python train.py --arch="transformer_decoder" --layers=8 --head_dim=32 --fused_qkv=false --inner_norm=false --tie_embeddings=false --residual_init="none" --eps=1e-08
Rows from block 3, named by matrix and row number. Rows with one number belong to one neuron. Each number is 128 + 24 x the weight over the matrix's rms, rounded and kept within 0 to 255. All counts start at 0. Numbers have three digits each.
# fc1: MLP up (model.blocks.3.mlp.fc1.weight, 1280x320), inputs 0-79
# fc2: MLP down (model.blocks.3.mlp.fc2.weight, 320x1280, transposed), outputs 0-79
fc1.452:118105168077189120255110079135130113147131091046230166168128126056103202244099124196000109127102131131120255144069059183053081245088141128075000104255112163149255191028255044180068112192221013173037179037138127154095224089128177136234000130
fc2.452:136131088117158134077131199255080146075076131104000016139181117179048255082081097255070000125051255000109000126204000248157000091213228065137114000000206139221126190183000249160149145129143162202253159067141143158095255106123255183221126149
fc1.454:123115098044176142255115126136142080169128065103177136117090099104034114133061144130054117134157131085127130207175156140166255137174128095011133159161029137140076128133132063122115125092130076129043127109133032174153128136116155126086128129
fc2.454:056127172123126114126156131174075137119116123145130121131163167120169183147124137203129128128124122175115185128057095132050068129110099137025130131015115170184134145147138140063131128129139149133133139131081140101081122121146145127233131136
fc1.467:064128078115146192115085136033132095115014000136193173063062057198255211107100173000107128140141136083135141174176000174071019255135068032053013164127082040149125132094040126076175146112158062226076076057132092254118255079164230154255134000
fc2.467:150116062120129140146168132000087246169134116123130127094031131124127066051120138103054120126115109126152111116146123154205085100130130110135118128095080157092129202105183166157126159135000180190175112129137128125154137134127122124089128128
fc1.481:061146071130093134123124097037114177188107000094119128069107050171048255183138114000130255151134033142125132108179198152160132089067108128141172130183130130082169138121115163164138059102130080154124079108164130138130091104204104141091109087
fc2.481:142128107123128122101117127143109056119167227112145132124184132130076126037118109142136000124063090073105108130138185089213196141133125114141146055129126149072140131077120176125149126114149209122175133131170122121049139123095141129113122132
fc1.506:044125128125131177180127197134125255171119118124052146137137106000000136255116201142042166136122111129176127132146119210199078111106133137174145145252065144120188114136144124100066168180139090233125173127094105159255154134233131172097000173
fc2.506:211145038128128234103255166122112255135084255129090127132000113140130158000136196101145102128115082107121134125000090177255047119051179098127064130040020139059155207187121255150255052030123255141130139058074144083193073123115116148028255130
fc1.507:124145168131120128255146035127128133112065128205168128113144140130189128096094134018130230220135127128144125148134198127093143127108000024176089121255170117106149127149189033132118090152121143125000101122107140128127128128149172049165136130
fc2.507:138144142209128098034113093124084009139147117126130137015143131216155101149135000130128089178177155133132158117255255105000234124122105150158127128122222125119059117136157036104137126130130118044045105128182175118000131148128121128123114113
fc1.518:101133124162132245166182100146101154156087124244135128087086122131164085057130234107088162161131125131198167153125160150115222145136114026029076161140024110107127127124079047122100077123115174154192117113123126128234134128255228146254209000
fc2.518:110127126128129128126132127139154090109167135130126128175133131241169016116138131115129141132127176136124120128123119078133105148128119121140102109128130135128130139129127161143126127134128114147151119129132132117119128183127114130129134146
fc1.526:099015126149131136194146068016099194120070008049133214031000120225255255255128144104122039229186125144180135128255090188155094196031128123004161185149126126064115126125166000054093112203158090142098013110000117147140020121168088130123169000
fc2.526:255114255130108203130061122236147086115142090128156128130055132046155156069121132178119130105119043166125000125255223076151147086000119130000130197044158144194129110244127137160149057065234220096073000127198132127063000146000047162119150055
fc1.533:133128025137124133069192098096116170125109223147165130127095110110101141129130153107147167136133103088131227131000084141134153125177122093139132130255089082080136133085114156126127103094000127128187243118165123132171127111151140112095104128
fc2.533:080091101126126101184129115091127125127127123134129128106149150178153162123120101128101151142175092198118018094156169156166116128053159133021052146000145162140105074128173130155130130140236082162110102133044157100119172178118142128208165117
fc1.542:137158105121158131255125128163115120170102102088139114131110110087067148195100072131129131121129089140125165135123084200132031188119131155124104122255118151137181082077136084174138146132211069133073153051129126172114255128128146128226014131
fc2.542:116132159107140140118097149255104186136123174113052044146147128103080255107082134125051000120000172034130072128129072138141049099139166061150113018082164128129131158094133184118139080182219104159152152139161127160139251096117165130135126146
fc1.550:081105164128108125255126007029132095129124000109255145167138127079191093103093189002089255255126138135143160152179084168104151138071000005161057056228176129109241106090122129151122070128200075123080075122171151128122151146122156104255124074
fc2.550:117118115138136120195008126119079013141152053133137164000148123184255000135127064097079147128165106134141239128151255091098255189134075173172124041139226130070201072026148000131141128255131113010111112128230128146053129155137064130139043131
fc1.553:131104125128124153139214000077035176078111124061161167096129129091178255181120000105133138170127044054126255109000182192056000255064092127255089167255158124147179131122255171125208160255206089134000255061197128157051021111136122128134103159
fc2.553:095115200123103255023105074239132102139145204127066128159092078080173074151139195113215000133051255202115220113255000052093000136124146177255087183255190087125000246131199111113040151255088156123011108086255127149130048009149129248000130152
fc1.565:144040000064134160201244173143141168255106190249088118175235122142133106121061239145000000119090083000156090118255164229255237171128075121213047116238090161126102172055000027174119176175127132123018093128104146125255173130137167005066107129
fc2.565:115139115139159169055127230000144178151255255001051125006000105128072000000131051040133000131104235001173000108255099130255122210230120136175124129037117017105107242148084144116205088000156213175206131109201047099067046129070000175000141126
fc1.597:101121098109165133134085171078127099157128025118141128124105090074077197194091085173059139133191108137119106199198160190137169136119129154028074207033102132181127057154125084131124137093255075195049106128165000219132172144146173161198138149
fc2.597:111187135129126126118223130150079147182126128121132124133119117148110096131150125129120093127069135083120119091042116217133040152135139102101126121046160126158130175121121128079147063136056151127129199128102128110110133108138128127137119122
fc1.601:132107104095128144255114044000154159102123098177255233072129134080128120139075158014054255144183070133217093149142189125109170127133102007114122153183128048118053122200255079119037127191128137133106141125060071128127084138128126032155100118
fc2.601:123199255154128141000119054255097127060076160151134105103255132156122171091129130121164237128156127246125221171255143000000178016101087163116122127136139124131071099127121175171056068073028090123037000107154156126114075128138120146150179137
fc1.611:156132137096119131094157130000128255118131131135066142061164102136064156154140255101126255131073145139233145104083071197168049093130117034214130121087161033003255241167255162119121092128147108255089089130000128127212126077164128052146242207
fc2.611:127112240123089146146214083156151136134171212234158127098130149145255094055119070132139095171119132126120149157133255000071255085061179121162173192166107255158045122087132123126118202161000253085074167130102157116128063122129121088044144123
fc1.612:010126000106119147255255255139094120255049164255139128221153127255128193124046113000000129127192000033176023152111000255255255203155140000000069088208105117000180000002000087000080064000038123129184255125061119125216255135188141060135000055
fc2.612:112060000117125109157160255168128130255255124154000129123144145158255000199164136085124012193255127118141128173000122126176233039155135218000188226000112023219255001032017057134221137128000255137229000172000017072255050045129000255000000000
fc1.620:202171127128056213154125134131009227133080033103136000000023120122120076180083100130064012151000000085255132127204184165134130219182149000225118164249190162127253255000106199135125132061116130167164087055255113237140237077199202130112000000
fc2.620:159096180118127114161046154149134000154126042094055129078130137098175132181131070126110000141158219164124064128188255132130029219175120133141162128150159240255133119111207028113167133148145041125124036130143083128000134128077061071130135118
fc1.628:133125056128120127106169120119128150116127162148143136128103125128102134129131135126141129128120127100130159132059112131127138118143127118128130128221105089121115125122119140128128119130092139128136177130146119129148126111128129122110114136
fc2.628:106129119127131121144126122115129125129128145151135119115141137127140134123118128133106134130156106143123074123113150132147123112094144131075090131088146152132109110130167126152131123138132118153142139120103147103130152160118138128146154117
fc1.629:122130092158107119091128121151095134255076143069102072062131130021077129100134128114139000212076059135127132121142128157210118183080103134150140255232143122125214149093116115172119128124124128118095129092203150135157091127208137255097090128
fc2.629:131125109092128111003069141191129000032145115072255098126134127076192099124129124128193101000113157085148212152209104000000230131084217164121175129134141136223128129087140004028143000103158135113030079141179107127106123130000033091154117071
fc1.639:128130133129141162154077116079128181003126168037198235120102103255105127000140176122116255131114138200255078141000113130089095137232144000099000158101079054128170255139237201023113112136027097255165255107018194124117098109151167125255241212
fc2.639:034021217129128147183065143127171109123145151172118199090118127017255051140124163029093145163134255166146184124255000140063148046130032126051229253157077072029000136188089117146090171255122119035082007152157100105222203211153140125018090025
fc1.645:168112120047149120127078117129053133255105028105138164022066131104255255184080006065083096236120154200143097163108138229241017112076108121101158168103122123118255191000147086166084124186148121201050074017187088214133123106136155136248101000
fc2.645:207139137130143133168148126136147159096122222181127080113084128086085183000126145118121143102119079128178026083224183108255130167121089173225072170255047152179255091139116213165126116205204152100100082131226118186191126023127110064058114197
fc1.649:137131124128168171153127028000063127083035046255228129119128130215184142112112129054062174172130055095255184137131127128109141164129106000123024136132199056068127124091127069101148095188135096154095162057059129131124255075146144125169149050
fc2.649:128126084129141128073129127111131125128130128134119129100114128203133138133129128121129072182079128127135133130116177127125098159126128128128113148172117104122128128130129132135146161128071122129118152131127128128130153133135126128111126129
fc1.665:126128135135111174129255130195012235093105255255127103044000091066141144144125083174042028137031053000129000202055134132067144000119120043000203162158058013099041165105127135149194100068103217149029177128045034137201130015134135127000064105
fc2.665:092180200125132133132030145225049066000129094105144089153123149143241255111082106218122000081156000105139113200248189076125122232092126116163039000157126220154141170033056071125108154192194146105077121106197094207143201048115191109241006104
fc1.677:132131000126121144080218086112108154136139255111138086127115126130096091109126130099167176127160120038125255130000100126127163139192122118255128131255110083041180190038135119149170109027000108129244240116213133129141122128141140125089125113
fc2.677:085113233114130111171044123120160119110123023091130129105143128247167135103128065117096141129191188217122000045255204145212105168082151128041000141000150151147054023128128116118140136143255046158094016124031158113092182166109132127221137112
fc1.682:123095127119003125221061123061080255094127012000130129099121122145000133000132173132255129128023130156198075127164182163141113121114121070154105122242159133170255236069255172101129132089111094195169134030061127120168081123157123163255097128
fc2.682:118079255143000114130060224255158113098131143009033097142000122038066121189138126109133000096061245133131159162255098090091000064000191144255216035236150160091145143129204106133065115255193143063107130151255142121255157133038108056039137096
fc1.692:122178134194089210255125129124108255188078173187124131138209125000137248167144123139079129145103067140118000121216063170186117097134082139136159134255133139095212122112109028231120151129008105117124096107150170157124172065255125195124069255
fc2.692:123133154116110081210000119063134019128146074119148130173114197140255000085018103138129095133180139186115181127161255068181255143082072112149137047164171201120142124140145000143128199196091167060217031114160131101053132139122087127164036086
fc1.698:000127123140091211191241131000010255130000132125255184103116005225140255244096043127071136128154041087145214229146107226018096087073051106124147120142129145078151108000166158140131027115072122130113127101110052215084138129220255224087124122
fc2.698:054147077129129128117166109126096147121121127081093127147120112127122116098123116128082122128091124126128026113200162147120056118162120074206118067139142129133129127105121127176167128124117110143118126119200135141128195130128176189181160173
fc1.699:132124136117163139096109128128078161111109178255189122061000051209132064144063103075000078125125128000209076158120163121112222062161126045000147162110041046115117250008120132115145000076057107161032184111143000242144130100123131137000055097
fc2.699:125181050134117129060122135154016136020113113121112012108128131155126255216127088255139000124159113101139255134119142183026032248123172128128114108126145154231134210106145054117155188126179151137115130121097122118134127114129175167178130074
fc1.719:241128100130123152124177110115025242131125127128112000087104127131210255127129112128128053182017029093166144130129206217131051210139126121254162125229222162159255122000142160224217185093083146134147129072154102128133188090178127128139019000
fc2.719:127142209125141125103129112125151108165129207142110093128138130109121084128135160125078063127113147128123062123121208062162072120220124129157179121149118122125092204128153126128129131126076082148085072134255128125063126060122126088081154148
fc1.727:106181126018116153167255090069117133186105000198223131052140110243088248187066149047203209140139000133152255181132141129083159255000137112000071122149121135042230063010111000136122158130114127132112188048175048221141249021164122018199103151
fc2.727:168091059016142176000131128125137030181126000000170097146046047210058132197040017229202157113044164035000126164255004231033023236151217171038152190000064110115077055060116156099170175069160099177196098097157010242151255151144089081239000170
fc1.731:031135028069129255251241049000128230136113000255213153128059000001085255196113115041153173140065079000132170128139118255046166126150065079021000184200034122178225071145030046068221104104255046202000248140115140138123129000228189113200150132
fc2.731:156130209091167213000255126171135255075151000158097094191255000134125128145153000150170138150000255070063129012255064128110135143179136000255187190052213042021156178149155255220175000047083000201135000102255129045063133157136126029024158074
fc1.741:135154150152117137149130091095089147123103138246236126126128128169131121114124066079121230246136097146146119123102179120050164086124067025109129154141128062061117157092175116121114053138104134125081127109120133125069086109214190112123167079
fc2.741:122130109128126109107125130131118112117128131122120128131123129138127107133128124128131093151128150096123131128116076124151109152129131131118124121092113130136099129128106150125149120130133116131130173124125135127128139135128117138119117132
fc1.750:100136121120129119127180151135120245193123001084125146129107120047041154255115111151087189127124108093126255142122123200102131127021158143051137128182132133078255109147180096127136105086229178255118235135090093173189147129142124145151090108
fc2.750:138133036127129123087157130208103143152117148118123127127128116255000125138152132121143114118130119112137088087014069139124025100147200126121099111042128114130196205128077255111191116143100131125102177120081160126134183120103078156075128138
fc1.758:150033163088049132255148134000106129255000147177129132000131128255255138000127056035051000161079059056130001136255135125230141255004056113159131255130133068133134135075000081255244128000134255151000010112219090139128162113138133000000086049
fc2.758:000132255108070128184000105000196125145170000000249255255088006116082102255139125228064255140125129157128100097099172079139170000000021112000048183000044177172255123255134207088122000021146023119190140127000141000167094255134117156094195056
fc1.764:130124149114136159191126131194128135120120088202143129129167137070120122164119164153018144124125069157208060195098141122152139125124130113102130130195129133129166118127132105126081132134117149139127208113108042126172133118134121114122085165
fc2.764:114129119129128133130145128128125127106117176160120134143097127129149145059128168127128138129125128160122130128113000193137053142128109123131093128112074126091125109150113240123129127161130127130131129129103126121122142129134125112173116148
fc1.788:171167156174082127146077147000089191132087021198251059091094129046117255151054095109135215129117048000136255172109122150022119215150135092173126144144244174139142118000097185132172000129212102208131126132000129129122157147127127140099185076
fc2.788:129187096128119134118099078102080133201128099136128090142114113143004127116131128114126148124107134134085128121134211130038135127129126024130102094020120132118095147014118134129136038120052089218124134120100189128102233108121124165137154128
fc1.791:166117062127187131014111194131046255128095222167114113064000000210019137149109072166047000128010142000133068148110019175140117116126146152000194180126023038146093255091131224149195115077152131165091215110104033240255135082129129174000118116
fc2.791:173162138134150083051045129073055008077136127074118126120196155255149064165131021088136001128221075110131158103229198086144189180201128135241084031134204178123156120126124066122129161204125000054133084129163131126000155128125102114163125112
fc1.792:128132131124144160255221139125150255096102158219124103126130126077189219061132255059020228118137124129255119122086016165255059255154108041107125095095000000013078202114090230172117114136133138242147031133072121160171133118160153123116122122
fc2.792:129107174103046126106055255091110090202110089101080145255049152140215009128070083081207000189155209116133190157255044131134228149161112067220092245209242082107113157127142240124126119130160109099067227053255141000000129243134139223075091061
fc1.793:103097112127175124000114142044124110134127129178174255014041128255238120144121057000000166164195145124255143136093141131046142130075127104022090132004073026000128231051132100131168000125075124215078130129140031195152122136143126104031237047
fc2.793:153241150104225127035143255198022255146065248154073000128134131004131255210087125114083000000028151096128235027087000255255016195255227133246118000128175128194178229118026255118117255183255085128255126167255128158237212000126137122138005095
fc1.796:165147024128133128103235110064122167255128127073116128078140130157255255103107198033106034240170049131177108123144176223233000114095009043188113113177224132022255183031127088125165121239000069105000100047145117166122226081214218113117137032
fc2.796:133116119127153127037139131160106169213101173146128128091116099133135170175131137112117093169119097119126133142024040181132071173128116125086129156130109106084082148104130157094133125139082097144132160141137127129140143128157141121112055130
fc1.799:098111144120139131255175162075024069247133000028211135128088134040091205172031000144119000127142075160141176125194144186120127121050131130000046130255176173137125090046171000146151013143229090127000132121156133139115224124128144125123000042
fc2.799:137110159129159252111134232214133133080163179128129108129000123045133103070143130211134000073075143037169145115255000108092186019173231151035184143101122075120118214189007180119192149175168255076186207180255137127223148154135158148041125141
fc1.821:083126139132091123139197030128126121096094075149170164106134131112152135145129145026125255204130019135141204133140252111049196075046094083129165131210159091079197071132134131123091032160134193127130131139119119119129104124127115083135130090
fc2.821:127136127142127062114148132125129101125133180122055130063161128215117098127135124119133080130168166103132134106133126129165123158123128134158104039130128151045158138101127132125157136143132144124090128127129184100079142135126072131117126136
fc1.827:106155128127118190251120128172126165189065102215118134128142058082000152222135174095078150124099084146155109116123070170182170138097130143101127135255121150124180117148126087100104170143201113224091239097121099166193184064179126207127091223
fc2.827:131147077108184210053237184146120141097133215120073128164055139122118183000124159085130095125075125127087083141074124170200115085128129116159107121101113187130142091128083255121194134127136110123158119134092128129125156138107116132130092222
fc1.828:126133147120041227152118194079093254255141160000114115008056115000000255104164000146136074142012159142128035149072000255194000137128113118030174235255138153076222255115255178207150255139114104135188159093241118176124000070183164255035109044
fc2.828:120099147135121151116122132166163138000255127255189134122255227076255033000136153126146058136090166137108184159000243090149255196083133146120183000117115137058069039129013123032120237124054255082229168153065086076118230154128119125158084094
fc1.831:083158057125160162239107094141101125125090083123136135129154089151060255199088125156145253131164039027117172124117076179153068255136146120114107143072125107169158070146160083136093217125132000171133145060000082163123255090131157211246092160
fc2.831:131131127126126136063106166168027128142132117148104129129119126117113185021114115125084079138114215155103093127101030166147071124126130082134063115000123142134108176127141175103148145097133111127130122132172118126100163134121201128178099114
fc1.832:126188152123222147186152055137132102255127255255140170145195096142255127103122062131000198127035150106129000159051118154202065063134112121255158189195134063136140104000129125255172148178006059255134255122054126132084171120145109139120160162
fc2.832:083022163049139123086123199119226136161255255210125218141126109002255071140099098071073072170106255092118175126248109013255175092077183139120232153127000037093000255068165104134134255195096255130003084106237130092222129113127096080000210063
fc1.834:129120069125099126211164021080062247214130000114153151054114090130000236237087080144119139150104000078198255082104223255098000229031134097110002063255178132105255110119180155164168059146192141136000174134194118164128249049163113134255000036
fc2.834:175124255123215170114176158120128227128069118153000129171121108000000184073123149080126000116000119000130114039255060139248000028123214123255144000182189066052137164219113243173139112128241167130000166133255130104141156103043171045000255148
fc1.840:097141000102190112054209141039111118255099080255136055147164067240103193244089255137106002134179000030123192151255171183212255044133087174000129109054173150055063139027049021113082000038000000139183000128000066133233255133168180057084076100
fc2.840:058057220141140180151160128090097255100255037124130097073107188255245079115077131109130202110118204247234255149161010122033198162145224188141158120204098041173017066092102135128084255255020116128127120109000139125207108122196059178020119160
fc1.847:031125138118131092255108034048131116055127054144255227108128135125162104145118209000075255189221079120213255125077154134112149180097125000178088109171159088082148107128198142130113088209151049124066127134111116128127175127116129088235082000
fc2.847:140157106170143148088136049086107127138142103143107197064150111255227000068182137122129207129186145136122161129147136119110255179163097172084133040117141092068158127157129065123092127164098063110125019116159179127000145176133073133180136171
fc1.848:151132144162130127133118106000121155000041137132128122000000114255058125050119000038176255128168088138188154124096135128085018255130132117255121187137134000155070123159186255050165168213255070150065255124255108197093125136128128137000140128
fc2.848:083101177132121156148126116159129119128255145053125137188136133209132081188123160219118033162046171219162113154037054106081244042118121130047215108191035143237135145066149099142183199141051174122176123138133123014124055155128017207000017088
fc1.856:129050091128157141255237116146039145114111102137132255006125110129063254255137180056129228172164042045203164191127158255219154151034120087155136199250090126066255104000241174123080040221154148117106121131159027191209121111255180101255015160
fc2.856:132140136128150123072209128057102127135129133128148128154127129120084142111124154126137212128141109047107132148098202230164149154125158094033090187088128099100255128037127139131216035060122106117112157112139141106126200131115167069199143152
fc1.872:141100099120146127219125138095129129122130125127179148158120119074125119127110112120006133121183132055130060144186118127140154146130102094037129128137111123125116124131128119128168098130141103125062120129116021123129124133125128122103135129
fc2.872:042130179127128123105127129144123121127130131127122128136162140155124168151127144147131132128128128196121179125029116135072085131128127138128132127062126135135132135129090125118128128132118117129132129127123128121124127126130117132133127120
fc1.875:135097098133255185129128118122050147122032135159208064034039086208144255254127066144045113136147074072206162243059000255124043161130149036127113162124073135128117183000162154129223148000000188137136182000115046191141170141129242143128016051
fc2.875:133128148128161157128138128104125128157129131157119152128142147116131115127146123123086128128059132127160102110141058127132000128191106032196124131062180128126134191136150186127138100060003139128131125127163120113123127146126188136173056119
fc1.877:128128128128128128128128128128128128128128128132128128128128128128125128128128128128098128128128128128132128128128130128128128128128128128128128128151128128128128128128128128128128128128128128128128128128128128128128128128128128128128128128
fc2.877:128128128128128128128128128128128128128128128128128128128128128128128128102128128128128128128128128128128128128128128128135128128128128128128128128127128128128128128128128128128128128128128128128128128128128128128128128128128128128128128128
fc1.886:144125025131125093131210095115098122229116060075127129126130123154084255255129000096217255148181000124118151122093255209085112109059134131129131207232255118129217111126255041106219156010097193129047213100016151128100094129190126117129199130
fc2.886:157141072066176195000000255105139082109079189053000053156000000124142081091114186179161000119136255070164087095154000183234000165255061077212073118103228082054161233230085229023199157055213148076173125111255112129044255089068241144066209041
fc1.892:117082034097211145044161093000128138000081134140177095133040128058050255132067156149131000110255000124236255063177255123029128255103031111227003126196083126159000126110154154082127062174214000135122129111255083240121121109130138075023117172
fc2.892:103000223063210131157175128136213232174255000179153145174118124144255042153091153000030191147173255255252255126000000148117255000000186223114203168132000089255067138075255049116160255255102061142115129146000151000255017103175028240000000012
fc1.895:238255129122164127053220114255109122130079120141096129096124107149112223183088162114069202239081035156164152238049139149128171224011155136000131164141091036023226150104168084115132089143063157197125142110133030178255162000142127128196086121
fc2.895:127130099083092130000152089150000199158107069156144128131161116255079160123115255197128136143076179181148116135068139255133000184038128119000104127000053060133190060155161130072128113138129131184133129118091127093090255099171128107239075194
fc1.900:142129000120123148035235079103054160134157255095145078130099149115128084104128126089175169109184110000129255128000100128122128156190113035255139123255124073102168213000155112144164092081000103126255255110205126133136114123131157112097054099
fc2.900:079126184123148101209033128104165103119120020103081149094120123161204144065134117108083092133208172208106000044255226153190086179071134130018024152000145177151046001151090117104166154161255030152060017135000147121081202163131166126206163115
fc1.902:134156030135137132206255041109146167127118169255166121131187130138124128125102156073035255137225059117253142117111255136125128149139091070255131131139106091101141113094138124125101144129000133130125148125146113134126135127146112087177085154
fc2.902:132197255126129173000125086178101124109043151126141116125143124149124172139126062130127128146077142255124140128255145066079164076101118142113123168109133144137120108191185188116098105110000065131043040168131162128123133185142199133137194110
fc1.909:099121094119139131185107132067140124201131161151145145094141090206124126064131255151071255139115134170255022225085134122126160000127085024095111210093162113127110171127179115102166122051105166255162133128000101123202119103155176100160173146
fc2.909:041132255141093177138132107173085152097088150167155108125107146056255130178138118099137093150113183141097167088255073108056169112132130109075128163255143131129105116119126066043063135148118160103050013122157128127116176092125162125087122117
fc1.911:146197000129129184117184059111123255051121164118066053107123116199170255171143147031174255130171002107130066133121255185136000255187083134255167126234168142139000000128039161177255255164019000126255098095077100156152183121255129075125243151
fc2.911:214166254121116147000021126166095145198119255016029086131088077050000153145180055255238000152000199000048000110229007069228000101255063091078158161140255141109109125170147201107134103022230255095255056132255118120151099072091175070000207125
fc1.914:194132131100144166096000145000000160217130110000125120000076034124139255204112000109059035121180133149154000111150026255206045107155013045061105119000156192098053072040255173096197173131162003204128000078099066201033146040192232168099191108
fc2.914:128241003220155000173160120126124071141084160219112105114133211109255124120236126000172047148255144083054130116099013237138145255000127255150012172103046105125118000149000132127255253169255122000000051173138142135121255158153060112000072061
fc1.922:120095084134127240255181011087196173226137057135144130000061081060010129186162139133078142144118000030156141133070109193076201199118122094050138119052046162128126208048151024181138162031088100139133224121128084123255163152127154119135154099
fc2.922:223002028134210174134251070026241008255130000125127126141130128102000100124182194247081245127147128122086201132255000163000076160159105000134126109000095129031124117135118255196226130048121030109133101139153027177255128255184126147255169137
fc1.943:094191067221072152082176073120004241112059124123171130120073129110158186205132133113133220166104082130126255119031111170079000220075131093145094129203173129119255203131152043058129090105067144219195218057132172162162255113255181099255156000
fc2.943:107095119096128114086144123093178134127246214051150129124083147207045126117136144117105168118059137146163177140093078076127069109050239159220096131120107130111229192125122236208145110159243072154137144140120105122213104128133129129000235118
fc1.949:115124057124100125140000131015115208231091000137218137068073000137000159255103099099099255135216068116127201126205142233131164142116123082003132181104152026008096139141255093127060000098255157130129099111059137154106031140140146153167204129
fc2.949:082124162109132094000255083255140144129213184097070144129255068255041094100126099129095094128000091119114000112000255070150115035176125069142191109073174175255205255094062249128200074053037127122130166165107129075007200143128170130041201151
fc1.1000:140123078127120123112155124125121147112126174136133139144114126130104130128132135127136127127123127104130144131122111131128129126135127119121132126173114078125120127128125143126132128131091135128129141137139120123137114117128128119116121137
fc2.1000:113129115128129128140126126127129123127128147148138123127136134124140127121125128134115127127141110129126075128091155131141125117103138130112108129111141138129107127129152126159128124127127124146138129117117140113129145147118130128135145128
fc1.1004:114124137129097124252183063125128137142129117112136127129143135045159121122134136091142162205124037129127110124144117138126107160097053118169129139255140121085228129100122128194125129124151145127129101128136134126126108129190143131203151123
fc2.1004:128127130125128107119116129127137096092165129128122128136143129162140126186131121126129105128134125127129140128128209092127133138121121128198157128133132128104101124088130019127146131152131127115109125138126128119107141129125126116128086131
fc1.1010:094054136128137127141000092000128093128053000078255168000034022214255255213106042049000124228182154255143020111225055253092000189137033050000000234009151093043086148053236000004095128058255000208000000110000119216057127031130181139255255000
fc2.1010:255119017107214130124154255092194128116144223117102125129001102135153133043129057105000096000168094158107106110128128113255000255095099156167150191000093195145191058150044255192255128089255224135255151140006000145150255135068000000073255181
fc1.1028:121129015134126132078224064109057141143128198133187129119122123079128120128129091129186136145146008086119243123000135134122161100160126128169137141205111141145189115060106182123141132069030098131152230112143134128146132130169138139129134139
fc2.1028:099127125092125115217007129109132060099120036114136115134123109187128126135111124110102121126171111150121000107204120150150082145096151127054055131021122147137078114133143117135127124125255005164119080118089132126074169143098134138175114069
fc1.1039:131184148130129116255185000143111143049092126220216137120129153141156106114126126015129255156144014107202225160122254121027212119117066012151128136246179071000128128127157060105118028139058163108076120132021130126099088132114144043163103064
fc2.1039:124131179140127116061123135122130059149134126126072125099133120192150126130137049119122111133152140138115122111209231125139136117150136149128124129126132135129085144144117086114141137131105125125040101128196195127083133171129127144095129130
fc1.1051:113123095128190246255131051112121222095068129220213179127001060121137207109115132064058243123137073129248072168136128130131140125116028021114100144123072068120124129137110122109106125164132135131095220027110060144143123038136209129176129126
fc2.1051:131128116127184126105128130168128130114127089132113128115167128132172080114128145103129134139098154176136128130176086129069113153129120124134101148111128127127140126130124127133128142133119094131109099134128122128132156134127127123146113133
fc1.1071:090130141100134233223160117101145135135129067228255160076016135013137149197128174069060255116130050037255158144053148167119205114124131063072070123128117129143126085141139180115116067128172138154115135123125075149185158055130133134203084127
fc2.1071:143164220128133129089137134129128132104112122099128126112169140107136101109148071011149155186056188131128135130255083088036124162205129111167147122118213133097089137092147093052121130091019072152054071138124127127151119191130139117150132156
fc1.1072:160160000129255155089255127000137086211109187255131098163123113095255255244120127000000201121255055048133221115007196172155047204128101128255102153120135000000120065119118062084192097111069050159000218125141097183178146099192128000000146121
fc2.1072:166101255138133127183255196189126135107130210255022040057111125015255000051146000100061000131126204048069145149255124103120236133088182121130203204117081150070000188046025049175212255207054255030000156255255131125153106177131169029132129231
fc1.1089:130138105129107122246188059129135125255127066099165118130129127000153173142127123111152153254126000157122182155123092177123092124031113137153112138255128168093255076056141105131129100096159167151128141108125131128128138123206125118235135146
fc2.1089:128133117115127128157037130163135123129126134076100130172130078104000174241133153126105087119114123083124128128139174112127115167126133130208121033141178133113190128061177109129148107176246102099143126123185108146111192053083126143133062154
fc1.1090:000047087127200255105149160132111131131097105085246119128107055063225255255156083056097211136126008103153089166155075207060127137121185069114022219255128036130191178023065160127239000148064169125106128081138165151203148122148255209119136052
fc2.1090:122134255128123141084115117138086130168128048127126139138135135069120139138131052109120212142046127124127132129244084133024058159120133080212107070209129144124099191130157214080121074120155096136078112129145128127043129131149202133168121135
fc1.1110:179131158092189232124255079152123255068069123107152119128114131079130255138099133133055140116153120027139249134144000144103114225128126000142090080255116151128159255131255206125077192197164201183067172059099025255137092000193215123055134163
fc2.1110:189159134183131129130151129165132173110118223209043116204143066139159129000138106108141048129155239135016000098222076016255116045255120225130238102255045061089000152137088100160080180217134255075151150120143035129094063000071083132000116255
fc1.1114:128128127128128128120132128128128141128128128128142128133126132127126129128128140128136134128128128128143128128128128128128128129128128105124128128150109121128128128128127128128115128128129129128128127128138128128128097128128128128120126128
fc2.1114:120128127128128128128127128128128128128128128129128128128128128127131128128128129129128128128131128141128126128123130128126127126127128129128128129127129127130126123128128128130129127128128126128128128127124128128128130127128128128128129128
fc1.1119:215101013128153123127041142077059087132093049000103095126105132255255218139099000117130000212201125052139082152217024183112024255127040128230041111223171219178122127000111002147229255171092057118146049023129094190124133128214217190166022000
fc2.1119:123185255099050255091255139173096130150217237188116128113170144105000255094081129048106201124000127255104119122125255000106255000000211049061255135090036103084214255130255200101142020000000142100121025147242190087149000134037156198000242124
fc1.1122:132094000128182151219158130000033223187000113136201192041089013124106243188111068123105169202163070099220199157073108255203158109130100073113093255183086112100223126096154065000132146137128130164101217114098084192160140000175255099104146126
fc2.1122:098108122127234139114128128151103128120138171131102183132197128193163135141174054116123139163115121153128111143170079103204148026135093091151131227106137059136167144087135126125146155128016143125122138128168128104129126139119161142121082188